config.toml
encoder_isotropic = false
encoder_kernel_size = 5
text_encoder_causal = true
text_encoder_layers = 8
residual_init = "none"
cautious_weight_decay = true
final_lr_fraction = 0.1
Rows from block 3 of the image encoder of a small contrastive image-text model, named by matrix and row number. Rows with one number belong to one neuron. Each number is 128 + 24 x the weight over its row's rms, rounded and kept within 0 to 255. All counts start at 0. Numbers have three digits each.
After each neuron's rows are labels from the 100 images, of 14848, where the neuron reaches its largest size: "colour at peak" is the nearest of a few named colours to the mean colour under the peak. Only what is clearly more common there than usual is listed. The data: photos with spoken descriptions (Open Images, Localized Narratives).
# gate: MLP gate (encoder.blocks.3.mlp.gate.weight, 480x160), inputs 0-159
# fc1: MLP up (encoder.blocks.3.mlp.fc1.weight, 480x160), inputs 0-159
# fc2: MLP down (encoder.blocks.3.mlp.fc2.weight, 160x480, transposed), outputs 0-159

gate.2:186120140093105124143112118142132092117130121132125143159143156111196130156110100119095122161118086119116111095124088134135087145090128158102138113126135131117108152169172138123105112126126127125107133098118121127106102144144135091159169115094122113085093119134119140183116104216146115107129118153131129123137131137133137145153128139161124149159105080108127127132108131124122136117124191176111104120176111123131142112127148114175152097105151130167130136098169146096128135078140139
fc1.2:064126116148159150134139125145139125149095135182127098094123124130069121116092103117184126084141094123125160162132174136112171118139110168130137144145130104147103133107127136161116096151112089115125158074155117127124120152087170137124116119144114137173140094125157138087115130084127125134148136175135145129121146124109112134139157113174128111117135124148145124110103135150114157139123060104111159148102099145122115138123068142093126146146117135075104140153111137159119158149126126
fc2.2:147128103130184106125118149158142170125115176142163142117100152046142140132137129099155092077147111109127139096119129117132141087116163131117128103127142113124135096106104136129108139150093139128143122148099132155117133091153123151109123077154124124162161126121135126112102115133118132115094135116134136107125088183168142116132147122111143089133130159133133125167119118133115110121150076134122170159134088166106144129131136216112137143102099140125111147165122077142115168099133111
colour at peak: pink

gate.372:088175126106120070107191167121112129088103145174150124131128127169094135152169135110145115120149132143103118111161108142135216138162131113154153154132122149095137084144144127168144092155144103137131124134123123157148103143132141121132112119097098106093100153130106137128099146114107120125112125144133126126157129126093071109157115147139111107108106117127129114173153150141129110154114115117106079131156160140142110096106142086134122132128130131157123099141149155153062128129137167
fc1.372:122079122115103087099174157109137124156133109139112139106113149113115116112154103117125122157158125150130154147140111157143193137134089159134123125130135116181154100150136114101144165088089149128083107107158148135109113085169199121143131102141142110152159158133109131146103134130092131114130158141129132152125154146111156145110135072119136121137100126134097150089120092151102135058112093117102138180109136113124132106132116123128125109135150118159124172093127144107146174159129130
fc2.372:111153154123136176123106123135143140097183126100146125074126118117128135138139130158131108091102111132161151113128141120133130152146116146110109121134101109166159122186141145085135119163137115132188122143113141099130129102106155136119130090141105139161128109148101132180094123088095160117090140082142087141157116149143144118107152097159184119120133105119143161111132163138102125126116107129154181146120110103139109145111094102124154134098077159149092122072123160120094125149129098
colour at peak: white

gate.417:129132140147120107124112093123122110120132099074149096078144139135138138168124102159127144163176157168146140147120143114143160133064094127100145125099122125130137141134098105112138128096101197131165102125126137084148109132111144149124157128122102143169094130164123125087124132133123145123089157137156106158138108125124097111144142121117162159126112164118155150111131123113179095129167123117112146110133156155135136138146115106155093098180063133084108125109150127145142155144108075
fc1.417:094150124121108132130139133174128109106090086104131134095122123135120110151123088123097140167211155141091127137153101103123136101126140098118052127072120129108140138144138110124150091109122158169168109118126119137131150145133131120157092160119127180115131106109172161107125112114092125165137128132130168086111146134137140141153102101111160118149129127174144150139112083162124166135127141142123132115113120109128077159139104131130090128172089144132153128135159158120128154137115097
fc2.417:127122160071137117126134081143131181148118151147096160124137126110115156147125139132095105127144173133131088154095127181140140113148093168149111147114091157118131111118083114161126191144127108170111157117082102126127133165097091166131138121161138140077125143139146117125138132119149133138156115133144162124139098131103088137158133125119092137129097150121142091120099120147108113091067117178121114093094129147139143106090109117115132136136107111146128117108089140112114162095117171
colour at peak: brown

gate.315:101107119114125168132128132128168147111102138101110141099154145130153118107220127158103076150103127116127093123128158135114103127160107086115121110149105170111093130175125133110120148093135115162118131143132149142148162117146143128106117148112125128148089135095137146133141145142138122118113153128152130123132161119134121121124129076126148136143109063097139125127174130128136143067096163130163045144135110140127144112165163095110146119097145123194135124116127151103152140121118107
fc1.315:111128142125120142155143100126137114148099130120087165105175140104162116113214134190122137163131123140145118110131139088110129125129100116099124134117118145144159176124117186112155136083127119145107111127141135159209136110134142124141109111138109110116130137109141130131174157116129139118097133119134117091145182120146129130149120123076132069156116095122124132138080125118131144056089118138112097169122116144139115108134136149082125140154124099124137126126140099099151157134114145
fc2.315:080135138106125120101107102106111130116105105111205147122138118143131101087135126120145148141128121124114101175136142119181127132108117117150138131114125110180100184168143144138134085127136169126124118117139120139153113148125129107176131120152166125128100112086116136131147141110117131107130172128036076101149146133118110125117171138123113122123148145163142102116148078100126125098131121083129102136143142124172107066129162099101129145117134138110115137120109182120138108125124094
colour at peak: white

gate.312:152133140133107164123131096135103137123065109147141151127125130104153171133155128145134155136109149103122131102119123125109149141121123120104166118099144116118127152104159102153130146097084120104154135107142091130119146107103126091122128106140138175092140168115120148107126121157122148087135140128140184111109190136125110151128172132158181162099130045093142115139162091162123116115107121126103133122112205108122123096137129140098133127162114075114134149171132121130125126152103104
fc1.312:118141103142156119140133115126103126116118144130122110118099119124105150134093149127115060127140113112101153184117111150171122124100137161136105180146160164123133134153086135148116152109155138135103131124181108124101093124193117124171169148153131111117149134165103094163112141078156135121094186107107128111135119132106159139158101121144169149158115123136111117148152132121171082131126129084125129122121117124115090120133103107133122105044128114127144132155163130121097117150105119
fc2.312:135123089096113137154115116182151151160162091134173179126175123182137074139111132118134119150122105131138118144090145125147110151136144105139117091100136124098173115070141092096130123159121142116160157114097139130111127161091103137102135173165106135115122129125112121145137133170128140083159125138173118117106122126122122153124080135133098115122116161127134204147138102130122121122157088142166149139160163170112134118124157103137156149178128131147134125120110126146119126109150103
colour at peak: grey

gate.48:114133142070056137153164129125128159116108137141156138119106127142150107145151133132160099120163140135089138149116156124192130141091156117171126138094129145120117126136160145123156131108156127132088028157140129145102122120109141103166139152111144150120154144131108137136109133119124126123112095133114126132131119099108120077170107112145118095143109079147122132152170139118143099110037116113169116138120137114152129091130159154152114151145141148124145140107104119139129125098131134
fc1.48:127126136074038121127151156134128140154122124136128166122096126122135124140138125124162111118153139113119139165132162122201134140084167128153134102103133152106125131124143129124155162136151122123100012159156119122120114124112141090182130132110142139129132120147126138144106141105125138144124116130116103120125113113117147075139132120142117084137126098135127118133152130119148089139042121162150123126127137117136117082173152150152112149143126126131155126110102112142130154094121145
fc2.48:148159099121136142082114140125155123119138157142081055099134100113124114113172146158089079107172151172118118114137157104140140141112151124135137156119134170101135143164135106118194134123130115105084149153148141099134156083125114104132101100148133186165112134130128090136109091145096151149140150095141085122131144123130129123110115127105124129127133114134106127115146107160124144147116091089118124150136123149114155091117115080075160110141112166117125125077117125148140107129091140
colour at peak: pink

gate.384:102152128139108131083131143123101074103109125167116148110125107120148137137118154140160120119136136115115137161140127108111139136127103163149132120160121192125083132130111128163166139129085126121100137118139174116110170127115125184163114147117120107119171137147113132138165107079146129141120110149111129040140151124159124128099090119111105121120117177110144107098092177119168181123125157112137095111136104117157137076125153123132160098119159139156116114101099144135097150141114143
fc1.384:160129099110097133157115155102120161149151108110106086169147163135137131132129114150083112115099114130158099128087144137136143123138150097107139157099125117167147155165143116154120086113106136139139119082122170131157142137151134071124140118132093118138107148093140144107097167130112121137103103093148124232143095163122130128117135104151151142125085118122107131154162103096070114150121103158152097149163093129100142164123126122128128152128106141130119130126180113125127141112144143
fc2.384:138126139139137086140144109111108131112146141134138163160117110143165111141167116093110177128099131141143137120108160142096169155159135133139074087118141151089170102126130097112135097094137130139125165130137104155125147165178148100126140122137121115117128137128108127136107110123161188097159123157127103116130135154093091125171156084122154145175166129136107143084128122110090109161158126135169139139131140131079122155145128078148127124094095098100124104117138086118096101116148088
colour at peak: grey

gate.100:149165111123145146112141106165168097104139147158131103146114144134131158124141104120145145114139126115124139107086157138171170134114151126086137143165101131090127124130158150121142100109137117136128139134115113118124134120145149134124100108086149095125117159106140213095130142135109110144090146132097119110129145119125144156065124148128113148096106106135141161148119152138084125133048162133113144099129100139166134145120136150135095153195135095082106159115134117114130097079097153
fc1.100:111090120131105144110110101134089127119145125177140124159144154128142124093130166145074127169116122162149143097106139153159153158098115113120148127131104137155145120157170111147122074135107139132142155101119146092143135115142135107161136109134137119152150125095111181114153185147106136142129109134122117105136143086129127129102131137139125128112090083166130126155106128128073138138075147094162139118138110131127099134150122167148099147214111118074078104130156127137120122121099113
fc2.100:105130085147105114109115140149094149089079120119114096138149108136095130150151155127124117132142115100142142119101155045146155140142101078119140126137102106116124154155137138120110162102106117110160096165102100153144132158151120140146154123099167114136116074128095122141134123097109122126126117133104120157151133173134150110182096135137156104105082119153130099145124123123116124110135137107099188147171099104084132134131083149088115100142094123129107151128165119097117130161148162
colour at peak: pink

gate.133:116134158124088170130210163128150121123106102136137093141115141139120101135097134139127141117151139099114180131134108148135129195126131109112126149138126082114122060135115145135137116173112111084113142135108138092087086124123161119175134137130104128120124155076112150109146167077108160132118129120150119174125122141118117103155097127098115090133091128082133153125128138086148159157117112146148124140116139131169112105136163171129102176133153102149137119121118142114150150149130122
fc1.133:157145123102104167129200203127121129134127135139104111124080134149142152130126128159153162161106123099093154158141116140160105143131122116129132146119146131106153094112116134142119125175109095043106132150121140127086108132131134119129112091123133126134132131111141111118124157040111151138158098120165137131100139138132159109112105125129069129139113085120111138116131144127121153156145097117150144132124133142127127132122159116143142133139159132118096107129110149117134220127087127
fc2.133:107149094120130120088147092138128101101127156131128098127145150139109138145150173114116164098121167158125086119140122145148185151116141093132101133135122180136121123106125125099156089119104076108099078141150134106112152078092123120151120126093119122114096109149114128124099154177105162147169129098137101148115131136076075149117137139098111135133151092136100151101152128151124105110140109116132125106122124083123169163114101123116185138118176131148129163120139130130090147127164106
colour at peak: white

gate.27:171179186143119096068115123145134095072155124151110152105124137145155097118138126137125098112115153161086115139147111147132106121132086122079159143111123148109108154132098124147148133160171149144138104130133169127117170149126138122090117127082142117094173192134120148140120181122140134142139123118125107080081132128161143096113110149155120082157123122132119142121145177113143124107126136105133092104142111127162105100127149130114091143112125169148109127136083133122138129099126147
fc1.27:114198127129135121139130068134149137093111144110151116150136150140121151114159118157118110134126129172159146090109124109109105147152129127111106122186114085118141107153152118145102104141111158137138143147126175100174097098120144139149152112123129136131111136105140111177138100133100136089137112103163158195082168123136087173121118100131093126128143135106164133147142112115099130136140139135053093150120094106103147160131161100169128153101112117121092121130150111121130127129142110
fc2.27:117115124109126116144162131134155133122165098113144146123095135119152128157117074159140194117126087098126111145129100152113114106084099127087122164146139134131094110064156139114128132111140130093150127132081110172127165182143120111141170155154149080066101091125084102113112130123145124114141171109148124131134146133159157112162122136093141190142146120112117087125139131157128113135115153125157127141133111115141085118138139115114121127143084136103135125135118086096156097103142137
colour at peak: pink; white

gate.472:131098092111110134121110092126107121091106112090109096129173145103151116192142145110140130100123120138112119134134103129120159140104112182146166111125111162126110116120147149055090140136132156119152117116113105125116171141169169176116134150125159148150083116148122136156127153158078064114116108095171121145132114158149125133154127137178128143136140127117107139169079118128131151137113136127153099163104125106113140115131125124162135086169145160147106097134113160090132132107120120
fc1.472:118135151118106129157139047153134124154152132174095126139144125110087146100100177096170113194137173132133127138144149135134151104174152127137113117139112128125192116094140137118105135171113137113113135161138112157141109124087145098120125121093129136124124086090151108153128135148132104144170116118112063121122115138122111123090118135095097120146118116121112110186129140157098148149110087132125093114114151081140124113177136145103151159136108122128148112130167136117146137126139094
fc2.472:156109130125129123143162123107160113096146145123141140152135115112130108108122118158129137100142079095114113146108141126100154115131122126141147113133160114112141144135133113152109103130174122154151115117152105164171184114089130155104136093169147147132137176122155103149100120128094195102136130106125133109171110149152122140075153157077119167112122072152120147084101148178113108152166136162139105180129134107131087139114123156121142183100132134098151099139113134100109116126112118
colour at peak: white

gate.479:158162175133124127136152102141127159107121121141111155137154108141094139130164137140158146103132115127125124183152101126105128105102120112124141157133093130118104142153084124085100120104172138101182088115123121106137098116143110148116123144125126220135159098126108082172163078148113109123107140159094140103147115122173099120157063134120120117130131142082139162138102150130128136130118141153113131136165156152118142124120113094148128129112161121078136094104107132098145115140162135
fc1.479:123127149140110131137141108153102125115168118136140123137149137106110137116108194150156204109121104095154140117161095089124139083115130115147103157121095135124119117110105130171158140168132115125178092112124121118158105117146088149103151152155126170151180184120170091165166133147111127135141108140125140103119107134148121113122093105124126124134125146125115154154111159086148105141129129168136073134138144115143110128116078081125151103108114099119114147116088100129112152147110081
fc2.479:115130137092120130107113147119135091116146139137132152143103083147133191133117115138110076175167127140149163159121110158155162143126121106127150125156093107128147172123156111094122147114122118129129143138142092160116147094104104143125124116123179173155134174108112154125120144142123114122078077137088098139162127137105132078193105121133150162122114157158149089130122125124115135118117132130148165172115086090114134153092116166124143149124141141120094138131133118138118130160173080
colour at peak: grey

gate.453:110053097123130142139127140146169142153123135142147134135134142142116139170133148168138106153128164056179119120130150152087111133111150123138126129137104115137106151105116153127151141098139125137096136144148131146165136100132187135129134120137152099143122085113091111099153140209127083133129120104120068183094146130148151107127145126166132119110152111110112145116133131122130143035112148149096132103117108108144122116143117138138120128112125108105107108105160157138139147107117116
fc1.453:141210153112133145128080080147109106109145127112123141131119135129140116139123147076135118162139169190121147104108093142082147118109098134121123077115137102166121089177121118156083096162092138122143087081122116142152131138141086134109121109122094140118163130141127144124132131163125139144123086107127142145119162132167094133103126124150119120135136104126131108147133134140145126203132163127161159137155150132126104145123099125139119126113127115083148136092145153151100084149151118
fc2.453:149102113083115166137124163092138119076128142133138133139137127078084125163080160151126100138093117156136152117161126148094127141123125133134112100108116121159148120103133113124094124147138077117130111104129165089126140136095121140141127150142128137107117114172119158084096121102117149131123125146095107196105112126157137129129164124146153142097097121078118170126120185089163124122114098115123115090137118087144132155121118147170163128142153138140141158075101135168085146119150146
colour at peak: white

gate.69:115144136112164152153166141142125129115161123124095155123121116179109162155150169105132125119092134114123097106151107143110123123162103133109129160099119127104149117102121150169156119107118140142104126142161125077096143121167113049111150142088183151114148140083126120134100096134099119106138122158111187144166113101139090097165119140140126167125138163120124152132132116096069129183140125100126142133126129139130137156137108116138107104154130140143155097106126151146067106145121129
fc1.69:154101131146128124135151149108156148152127149092146101085127138086110139140140120153132131134139128202137100103142155112108144135144126113091143092126138148167130150135109145119074124128151127136117132106163138108098125124177160142134135159069117116156140087145115130135139120166160143109118153151132115140091152082117130132139128108102120118184126125084156113098097115157134158056133143131125060115130160128117117125075147137127141131139103114121128160097115099126167127065148137
fc2.69:127155113123144108120096117105183114102117163171146132092124109120104141156082148147120126088135149106160122109079117101145139150147122118119123123168145151171123138122147112147113114156146116155139130113156150101099127117147155157149119157096116144126113133135166125142123134069126149097124115070155079158121136159135125125124111105186150116131114124077126121141152157104131146117109106131139056102151157145131156148128141096101112084114097178151101143119142113104120106073113158
colour at peak: brown

gate.284:112128103184063113134126128087130122087148120121116166161192161123101139140148084125119123160131103137127136143106145127114128122140105125132134142116173125145167149158058114129155131106156118131109110122121122143123129159118167165138113155091148134116101077162131138116086101153138135127123111089132191134131152130166124115142088128124118128111123109135144130122137126096131140139085125113107135096134124132176171148090138140179099094093116127110127119110192158105133138119138161
fc1.284:139132166089187138119144113168116137170092142146142082091076103136152117110110164137138120103116149130130117120152131133153126142135132127124117125127094125111089093105192144128080131149103138138136143112142124113126127085127103086109155103173118130147169201098129113140152155093122119109130139181128072136130097127096135139116161123125131120149149156134107134139120130140117125114150147140146120168126136114094090093145120114074149146157148126158136137153069102146115118136104099
fc2.284:141125135132132129165143102076127146109134144116152081159130158113174118087123115106147104187125085130120102121143106110165193121114131114146077133139141106130124119122096131149088144147094175106121140105161177130142182150133168117127123125110137127125114141102117109130108125130073122118160131107141125099137128127135088064132142125164086178141156081147121152137101132110129120112201117170124128121097129114145145119133129142176143125134134147109097149132131109126114124137099109
colour at peak: black

gate.438:136120152111135108159132155120131104084169100080114126143119111110097132148115108129136096114099105160145140155082138137079150145148160113108112138164125156115121125128169109100130161139116115114129172107107128120148144123159174117167124168128086154133146138123122107089092128086103138127140127179150134130153102145100140156117121147127112135148096134114109133116116105131155139154126091130093127121151126127080150114154127100085183128165138128185111132142056156183104122100150138
fc1.438:098150117142119148079149130160129148195121170169170128144136143136145115121141138118096152117134151122133132094146138102173113130101109135185116122087130121133149119116110143135125109124119115116107082136139129137106126143134112133109149113104186104123120135140128126165157141165142114099130137048106144125100145132137109101135142133106127112098149128127141131137158145133118123131115167120155174117081133108157113140107126164156104131075129103078126119108189097050123108168115118
fc2.438:136158155161148123136146123137087134146113127102121145096143122154140150115171144134170129119112121128121113102125118116126141102109110168146121125127087134136134155124176130122098116151128164121122122156121149147130127176123140105159105096110090122115067104135124111189136148108166116138109128134061154109103137142047154136118073113158099112137148195120130127137127154133126169103110163167128149135093120167169143113122130127134119088118084123155142129116159089128117159124153113
colour at peak: white

gate.325:135119120104175109123165149129129122146115075130116145130120126151157130129142122098112119126121109114152133124078126087188133104127153132129072134127132144114138123095121101113114151135127126118146119103153114092131108112158167116115116111145149179158106111176144121133131133082159114150129213140112127143140128133108170095115146142115164082132088091149092140131123108139140139162122154144118172088096129103176128094182094125122110090142151100148137103158120145123144165098151124
fc1.325:069125118102113112131155085140148117085094094138132151132138131140150127114151113159141126163105104151091128158105131148159128110133088121130125136163135128101125137184116128166125131099128138145087131128138168146127124178112107148110112133118162111129117177138072140136164076140166122097097067125113113139120159131152146107113178126107134106135134106127157133139172126121122140123121115146124075142086099108181112167099113156136118180114106174141126134138107089112119134109128151
fc2.325:137135125115130143151085160098121129131165164130153115083094127106101138085095117104111125129146083116093133115107105108132104154105126129149102119089097108158182146119141174084148136121136135133134098144108129102163116126142136108097074145146139146163135140110156101122131164165091138113118074111123143124145126146110117133107095145140079132121124087133116159131145102150134120155093132128078122109150149158109155094098134187118116110140118151063115070131126133141117100111156144
colour at peak: white

gate.307:175122131122155107155126108142120125129077167087094142146095118137126132155136142122086116153119084126090119148097085088107108124160134097120108115169149108159133135108165146141156136121099130122137167129158146122083091113073136132116055122123139211099134129091143104103159187135140128139161121154144151157119137139110156141116145136117147127138120118102143109132121139111123107119128078114122152134107102147112124090123096142121141158150116150167145116151127160167163136117116134
fc1.307:141138161097145129132115130139109142145138172121118175081104119155142150134106117116134119104110168127132194076186145145069131112112143168124157125079127163100125104137124097150121145135123116134143097082121139131154200145175171159156183094122154141144117140104109131135135085113134150124119144147138093137136144132139101130113142082126125093118083102115116149133118127123137119123127112124116104102120171141142104135090149138136133116108149136109073112153111097106137124088146116
fc2.307:135154122114127142124178108133161134127118128145115135113141116144084162045110097176106182170116093174114124135154152164137161119149067135132123118099118107122105133099098161103136115147145107128095123135117134138147107108095133152068139153157114126115116092101117138080172121166093110102122112126107142133176113131149125133172113154094124146146130118082128108143124141143101115123064126134124146154155146106135159135122107118154129133156146120159153129141107101149113109122113150
colour at peak: grey

gate.449:109135109158128147151109124111112107152110123106112119136106107141132183134101128159154117123165123121169131133150139107092136126163160118144111120123082112122162134131119130124129161127095173129111148135116142128215108150119141139069048120080099122113098107133132140135148134125119119114137114112157149142152147125136128134177066150098158100137153163147128115122140110163072151113159155081118117141108125148119161143135132113070119137120129131123108123160140184102119104138101112
fc1.449:180131123143117129146142136122102123116127103101115163162135133104119116123111095125141089073124102143120121152202122086132101115164114122120133146121113110102126114124123086116109095124134135101144129135123121099121136143156154130144154123143133137110143170109180122176100093180107156100133134139137127137145167147118126129110139135164108142089146109111151130117107135124129110131132159059121120175102080142141121170133133155109074090152120140124123095144192159103140132129141195
fc2.449:144141136152118145073122135151144125117124133136070121147076159112144141139114111157113152126128167131106127160105131125119098091117094122129146144117115151113115160146129074141085124111111132150128119120116136067196162153087144140108088140139142186121070121116152106144112159109128125141146135113093135121144148102108083146124161126119124132139134120114107093096163126111127145120144104146077117163136137162086097149172090157141192110135134136126138137147096130154132147153150114
colour at peak: brown

gate.298:123088137106136146150118125128150114143142131119143140122139155090116108146131126117138123138110147147154143148176099167144166107148110096113093091153108132107124207099095157098119136071123153149061104099132156132160147180186150132107140126136114122143114124114109129130130108133133123159121099132107157098112131161142111131131131142088161127124125140112113145169109127103151085124085126115088151129188139093135090120158106125122140151125100123197147121127101128130127104103146086
fc1.298:167114124096147146079108099113142132086122127165152114135098156100138126087136121088122154131112116116099156171164076067167111149122110133118110119127143148101141201148155126162111121056099129174143120124142156119131120139113181123143109140140139107145154122125092105144113123120118123145140163134134134153107139108137105078107161148122095121138141133159130090152106125133108139102134128134109109101171162113152167164159092110123098116110134128130165107135114097128161113143135150
fc2.298:128119128099108128127149136124129112116108138138123108083128145163135127107186103118165116125144141131128101154144127154156151153087149138121147176151133090117147165142128141135178125152148135122116115109122161149127136136177141098143120128132099109115141101166163157127141206128135133144163166107114074109127137144111058117126083120114166102173142133159115101132171152121101133137165148122149105117112147105145136163121091140096123173150112127189128108105152155113115111088130141
colour at peak: pink

gate.444:158159100154130122133126170113122129107103089137149128113136119104096115128120162123117176146185141127125114129128113131254091155127134125142153098137117166122093150126149136126112132127098116125157198113122159103146149132130111087083134166146116119121134129128126143095085141131087139130149112091145107143134143113123128156134131137135135156106118145074133159115133124144135095155090147139116101118081125106137116151146108121127159119145117104098129146070154146094132128130125103
fc1.444:113153168101114135089119147122129142121149142146127156121119111125155133136153126157120093090103169145141156115076165122026104142108167128131099116125147113121094120153113100131140128162110108127124090138127155146132132095134121143170106145084175089154123121117100145158164116100102129160123131141131112089144126112147135107112136148129081116100147111144147146136137167131112159167196110119136115123139150100146142101120129133120161142126114109092146125179125122174110136106113083
fc2.444:139131146098112095129118108134102130079118145123123140118151129187144179145138114055131135111117119126123114114144105117165147138118109123140097111147145135119114104121116149108111114087147103123143138167133048111091140107139110111134116108135113127165099114094103136106139137152125114144132138135123128096172110138046141124163161100138158120128127158127150123133117170119096102146126116136167160122124148087093158202130097134075131122107139164124138126120161084104103131120136123
colour at peak: brown

gate.294:091143104172127111090177108179162157188073112144142081143109109123141170100109154139130136135135150107140151093139089105170159123124130147110131157144107119079149140081141114116120136099115165140104140129155158116101112124106145093150116133146151180127138127178150161126119149124163120088143109110108160120113137123108097106156107117127137118136102121118067119135166159104130136120107123092141145129147155104115133131136109155140149103146158109137104127139151131104115059120137138
fc1.294:102122112121166138139163122138130155109079140103087166154112090143110171104108134118170100151122144118133174108133120155119136165145147125117114144105122126143165113142148156111129141117138148088143135183086124119099086150123151141124117098132141116153119118174125129109137138131125121055127156139120143099123140116151133118106088118153086099145139101096091129114129161131110147117123141099155154074138149124125153119098148114149136145157202158079112134154148093113113071157130129
fc2.294:115127122155137139102083121114133161070167139069127152131161128104142141109155148089123142127138138154114143119132161098139153135091123118130098086146158107108136127159127149108111166130137168127175143155113091142126148162083158122170120095155118179110143094148106095152087112150134164187144130119120143153160149149120131126103172114117113129125148103118159112125158104186164104107099095151136154137102148124128126112148100154117136163141139104112155109149141107140110085147113132
colour at peak: grey

gate.399:122025102130109115137126139114124165125149123124122106123158151127136108109135117187148110135136135141125131167119113121144137148148129109142128087110123119171152117152109130179124133129125122125154083123134115127137127098129147158119137126087093138093116058078146144146155078108113079138107123100118111162132134152111136161170134144136154146186096143116194143167142119145150098133130128121145103130129105104115163125141154110126150111122109114141073112122124154114118154140168132
fc1.399:118016110142097120139124142136146156120156136124108120124128136118133077152137110195107114132148143145122136179098122096126143145138106097115152095145138137152105131116124117182131131131131142110143105148146108132134137111134128162136142125123097119071095081085134112141140096091151086126125163130127114157133165130120117166121146138128169156161095123133192124156110120160155106136120139113160079114142109133134155112099144126124134102142120131161101085130119128119137161148153095
fc2.399:143122164144132131143142141102053112181109113137148113099131113140108130124155129095144138139128129144077135120113104138140141107120135106136103132130115141113145116123169197160136115118098164124137178098161144132116129149140128114140157113181122170148170112104142141131140078143141123153147163123112127129154177107136190098144115111091110141141131137157126122140114140138122112133132145111142097144116129095112123127172128083134162134146077135093181107125136117151121057143081122
colour at peak: pink

gate.433:160132136132138077147134129176085092139108108155116126126120137124121135110119123133124140134116118157159154096134140144106125108105082136118111112129137170113167132143124154110129122173112117145173140111099135132157169146187111108160132066153146179130090128111142133143156104116120134097142116112147105115119118133105093101108113142158152089121086126121144127113136127128114139126175134136152115146132151112116082096082062129053165118132131154148097113147180143127108165130156132
fc1.433:114103147089153152121108146076094129090146146104138134107125136093118141122141099117169112131138112164115111132084146105165133094133187124138125103110105121141101103138162102129152125140135140155093145145076138155125146128116146140105113145157075122107145088167095139132108135108121130119123094181115110138121105162132134185160128123132101113129070150124131159143184102099140121138110110168151144085139115105149129164132196120160113144127123153149115151101115103113143163133149151
fc2.433:098100132093117108117120115123162135108135110128133127079133134139129144135114128109126179116092104111139136125156140072104080169131116112128078127086149072128115122135134147120100134139128137174123147148136110125153136113108176115123143176115119144105120179139140159152127106150110116109148140108140171126151161129109127180097113156066137104137113130155122135134111163134094127138158169103092154146093151123114146132118097135107103152133123124127114137107138146065129099129089050
colour at peak: pink

gate.416:166108132154100108164108120120108138137119144128166069197132142114139118114125156135154170123154143117137147124104085088094057143148092101126106135124128151134154109137122134126128155148144156117160157115149148149110136099097141136116106102114131134125140108115084094108102125124131156120114101094119142090141120146097162120112152153075128116130143136121206127134148134196142109130112154100123157085139126122142151160121125146077086150158120136127085159160129131117129114128128123
fc1.416:109130122120102129109177117111097123127136083115099144103105132113140139150172140103113129172138135096121093098101151142119147133144101155116132148128100148132148136126169121144125098114167106138151118128113138135148096138133080135156111139136149116125110119124112123120075173123099138128120105103150129118132075118169160119150173131162093112081130107106124138132105101111155168143125098146089124143136185111157068157164105150105125164142139184122150140152161133157096090163089155
fc2.416:107138164129120126127122128132131117117125174074169124138131110132155131104147130111144121145146126072136127134134101091083140110122090105123106150144099142105145150097119071141131140128121096145136076115115079151139076084119118156093148115132102109097180147166155123096159161119122123113140120167147121140134168160154125120107127130145184115118115058136141153116095148094161155115137132126115126179144145168138118133109111120141086122124134135172090171116136141117146139154147118
colour at peak: black

gate.122:133111131146073158111137165154121149134135150142152129126115121122132109144121094146095131093142100126158145134124122125133126150125107123120114121094128110142023136131118124110115160094116122125125127156101132118127105137113137113148174101147142133222139127115133158134143114129127168119120123058140134125149149114144109143140170172159075122119175139087130107105109107124150115123130137165118109171118125075112114160154120127091152133171149089105129138101167115147150106131140133
fc1.122:109118109105143130142133162125116110131117093116138142119143113132151128137135130127151124204095156115135094109103151105120113123101157143094104148231121120103227126107126115116136145134131130135133118092172135130135144148140153162113121146123186130101135136136120090146161137138141068111146122175107111126095102124142172116140081102131166133134089102139103126140124164161098140115146116108118168081121119111133129131109105120137122147136098139128124102117104130103118105140136114
fc2.122:132090143135135103103135102139100118121160138139098136158116114166119153144139130135097134136126155148145106136106154185125151142107144164101114128151161143073136117098171119129136144118150123110178114089142101140104186131114154090128140091116142071116139110151121138106155150194132113134176146150169116124151132106073134133167132116115167148129138115100108125081123108150146109159136110114106124124172160129143148155089107101107167128143127126148186142115121122126110136136144179
colour at peak: brown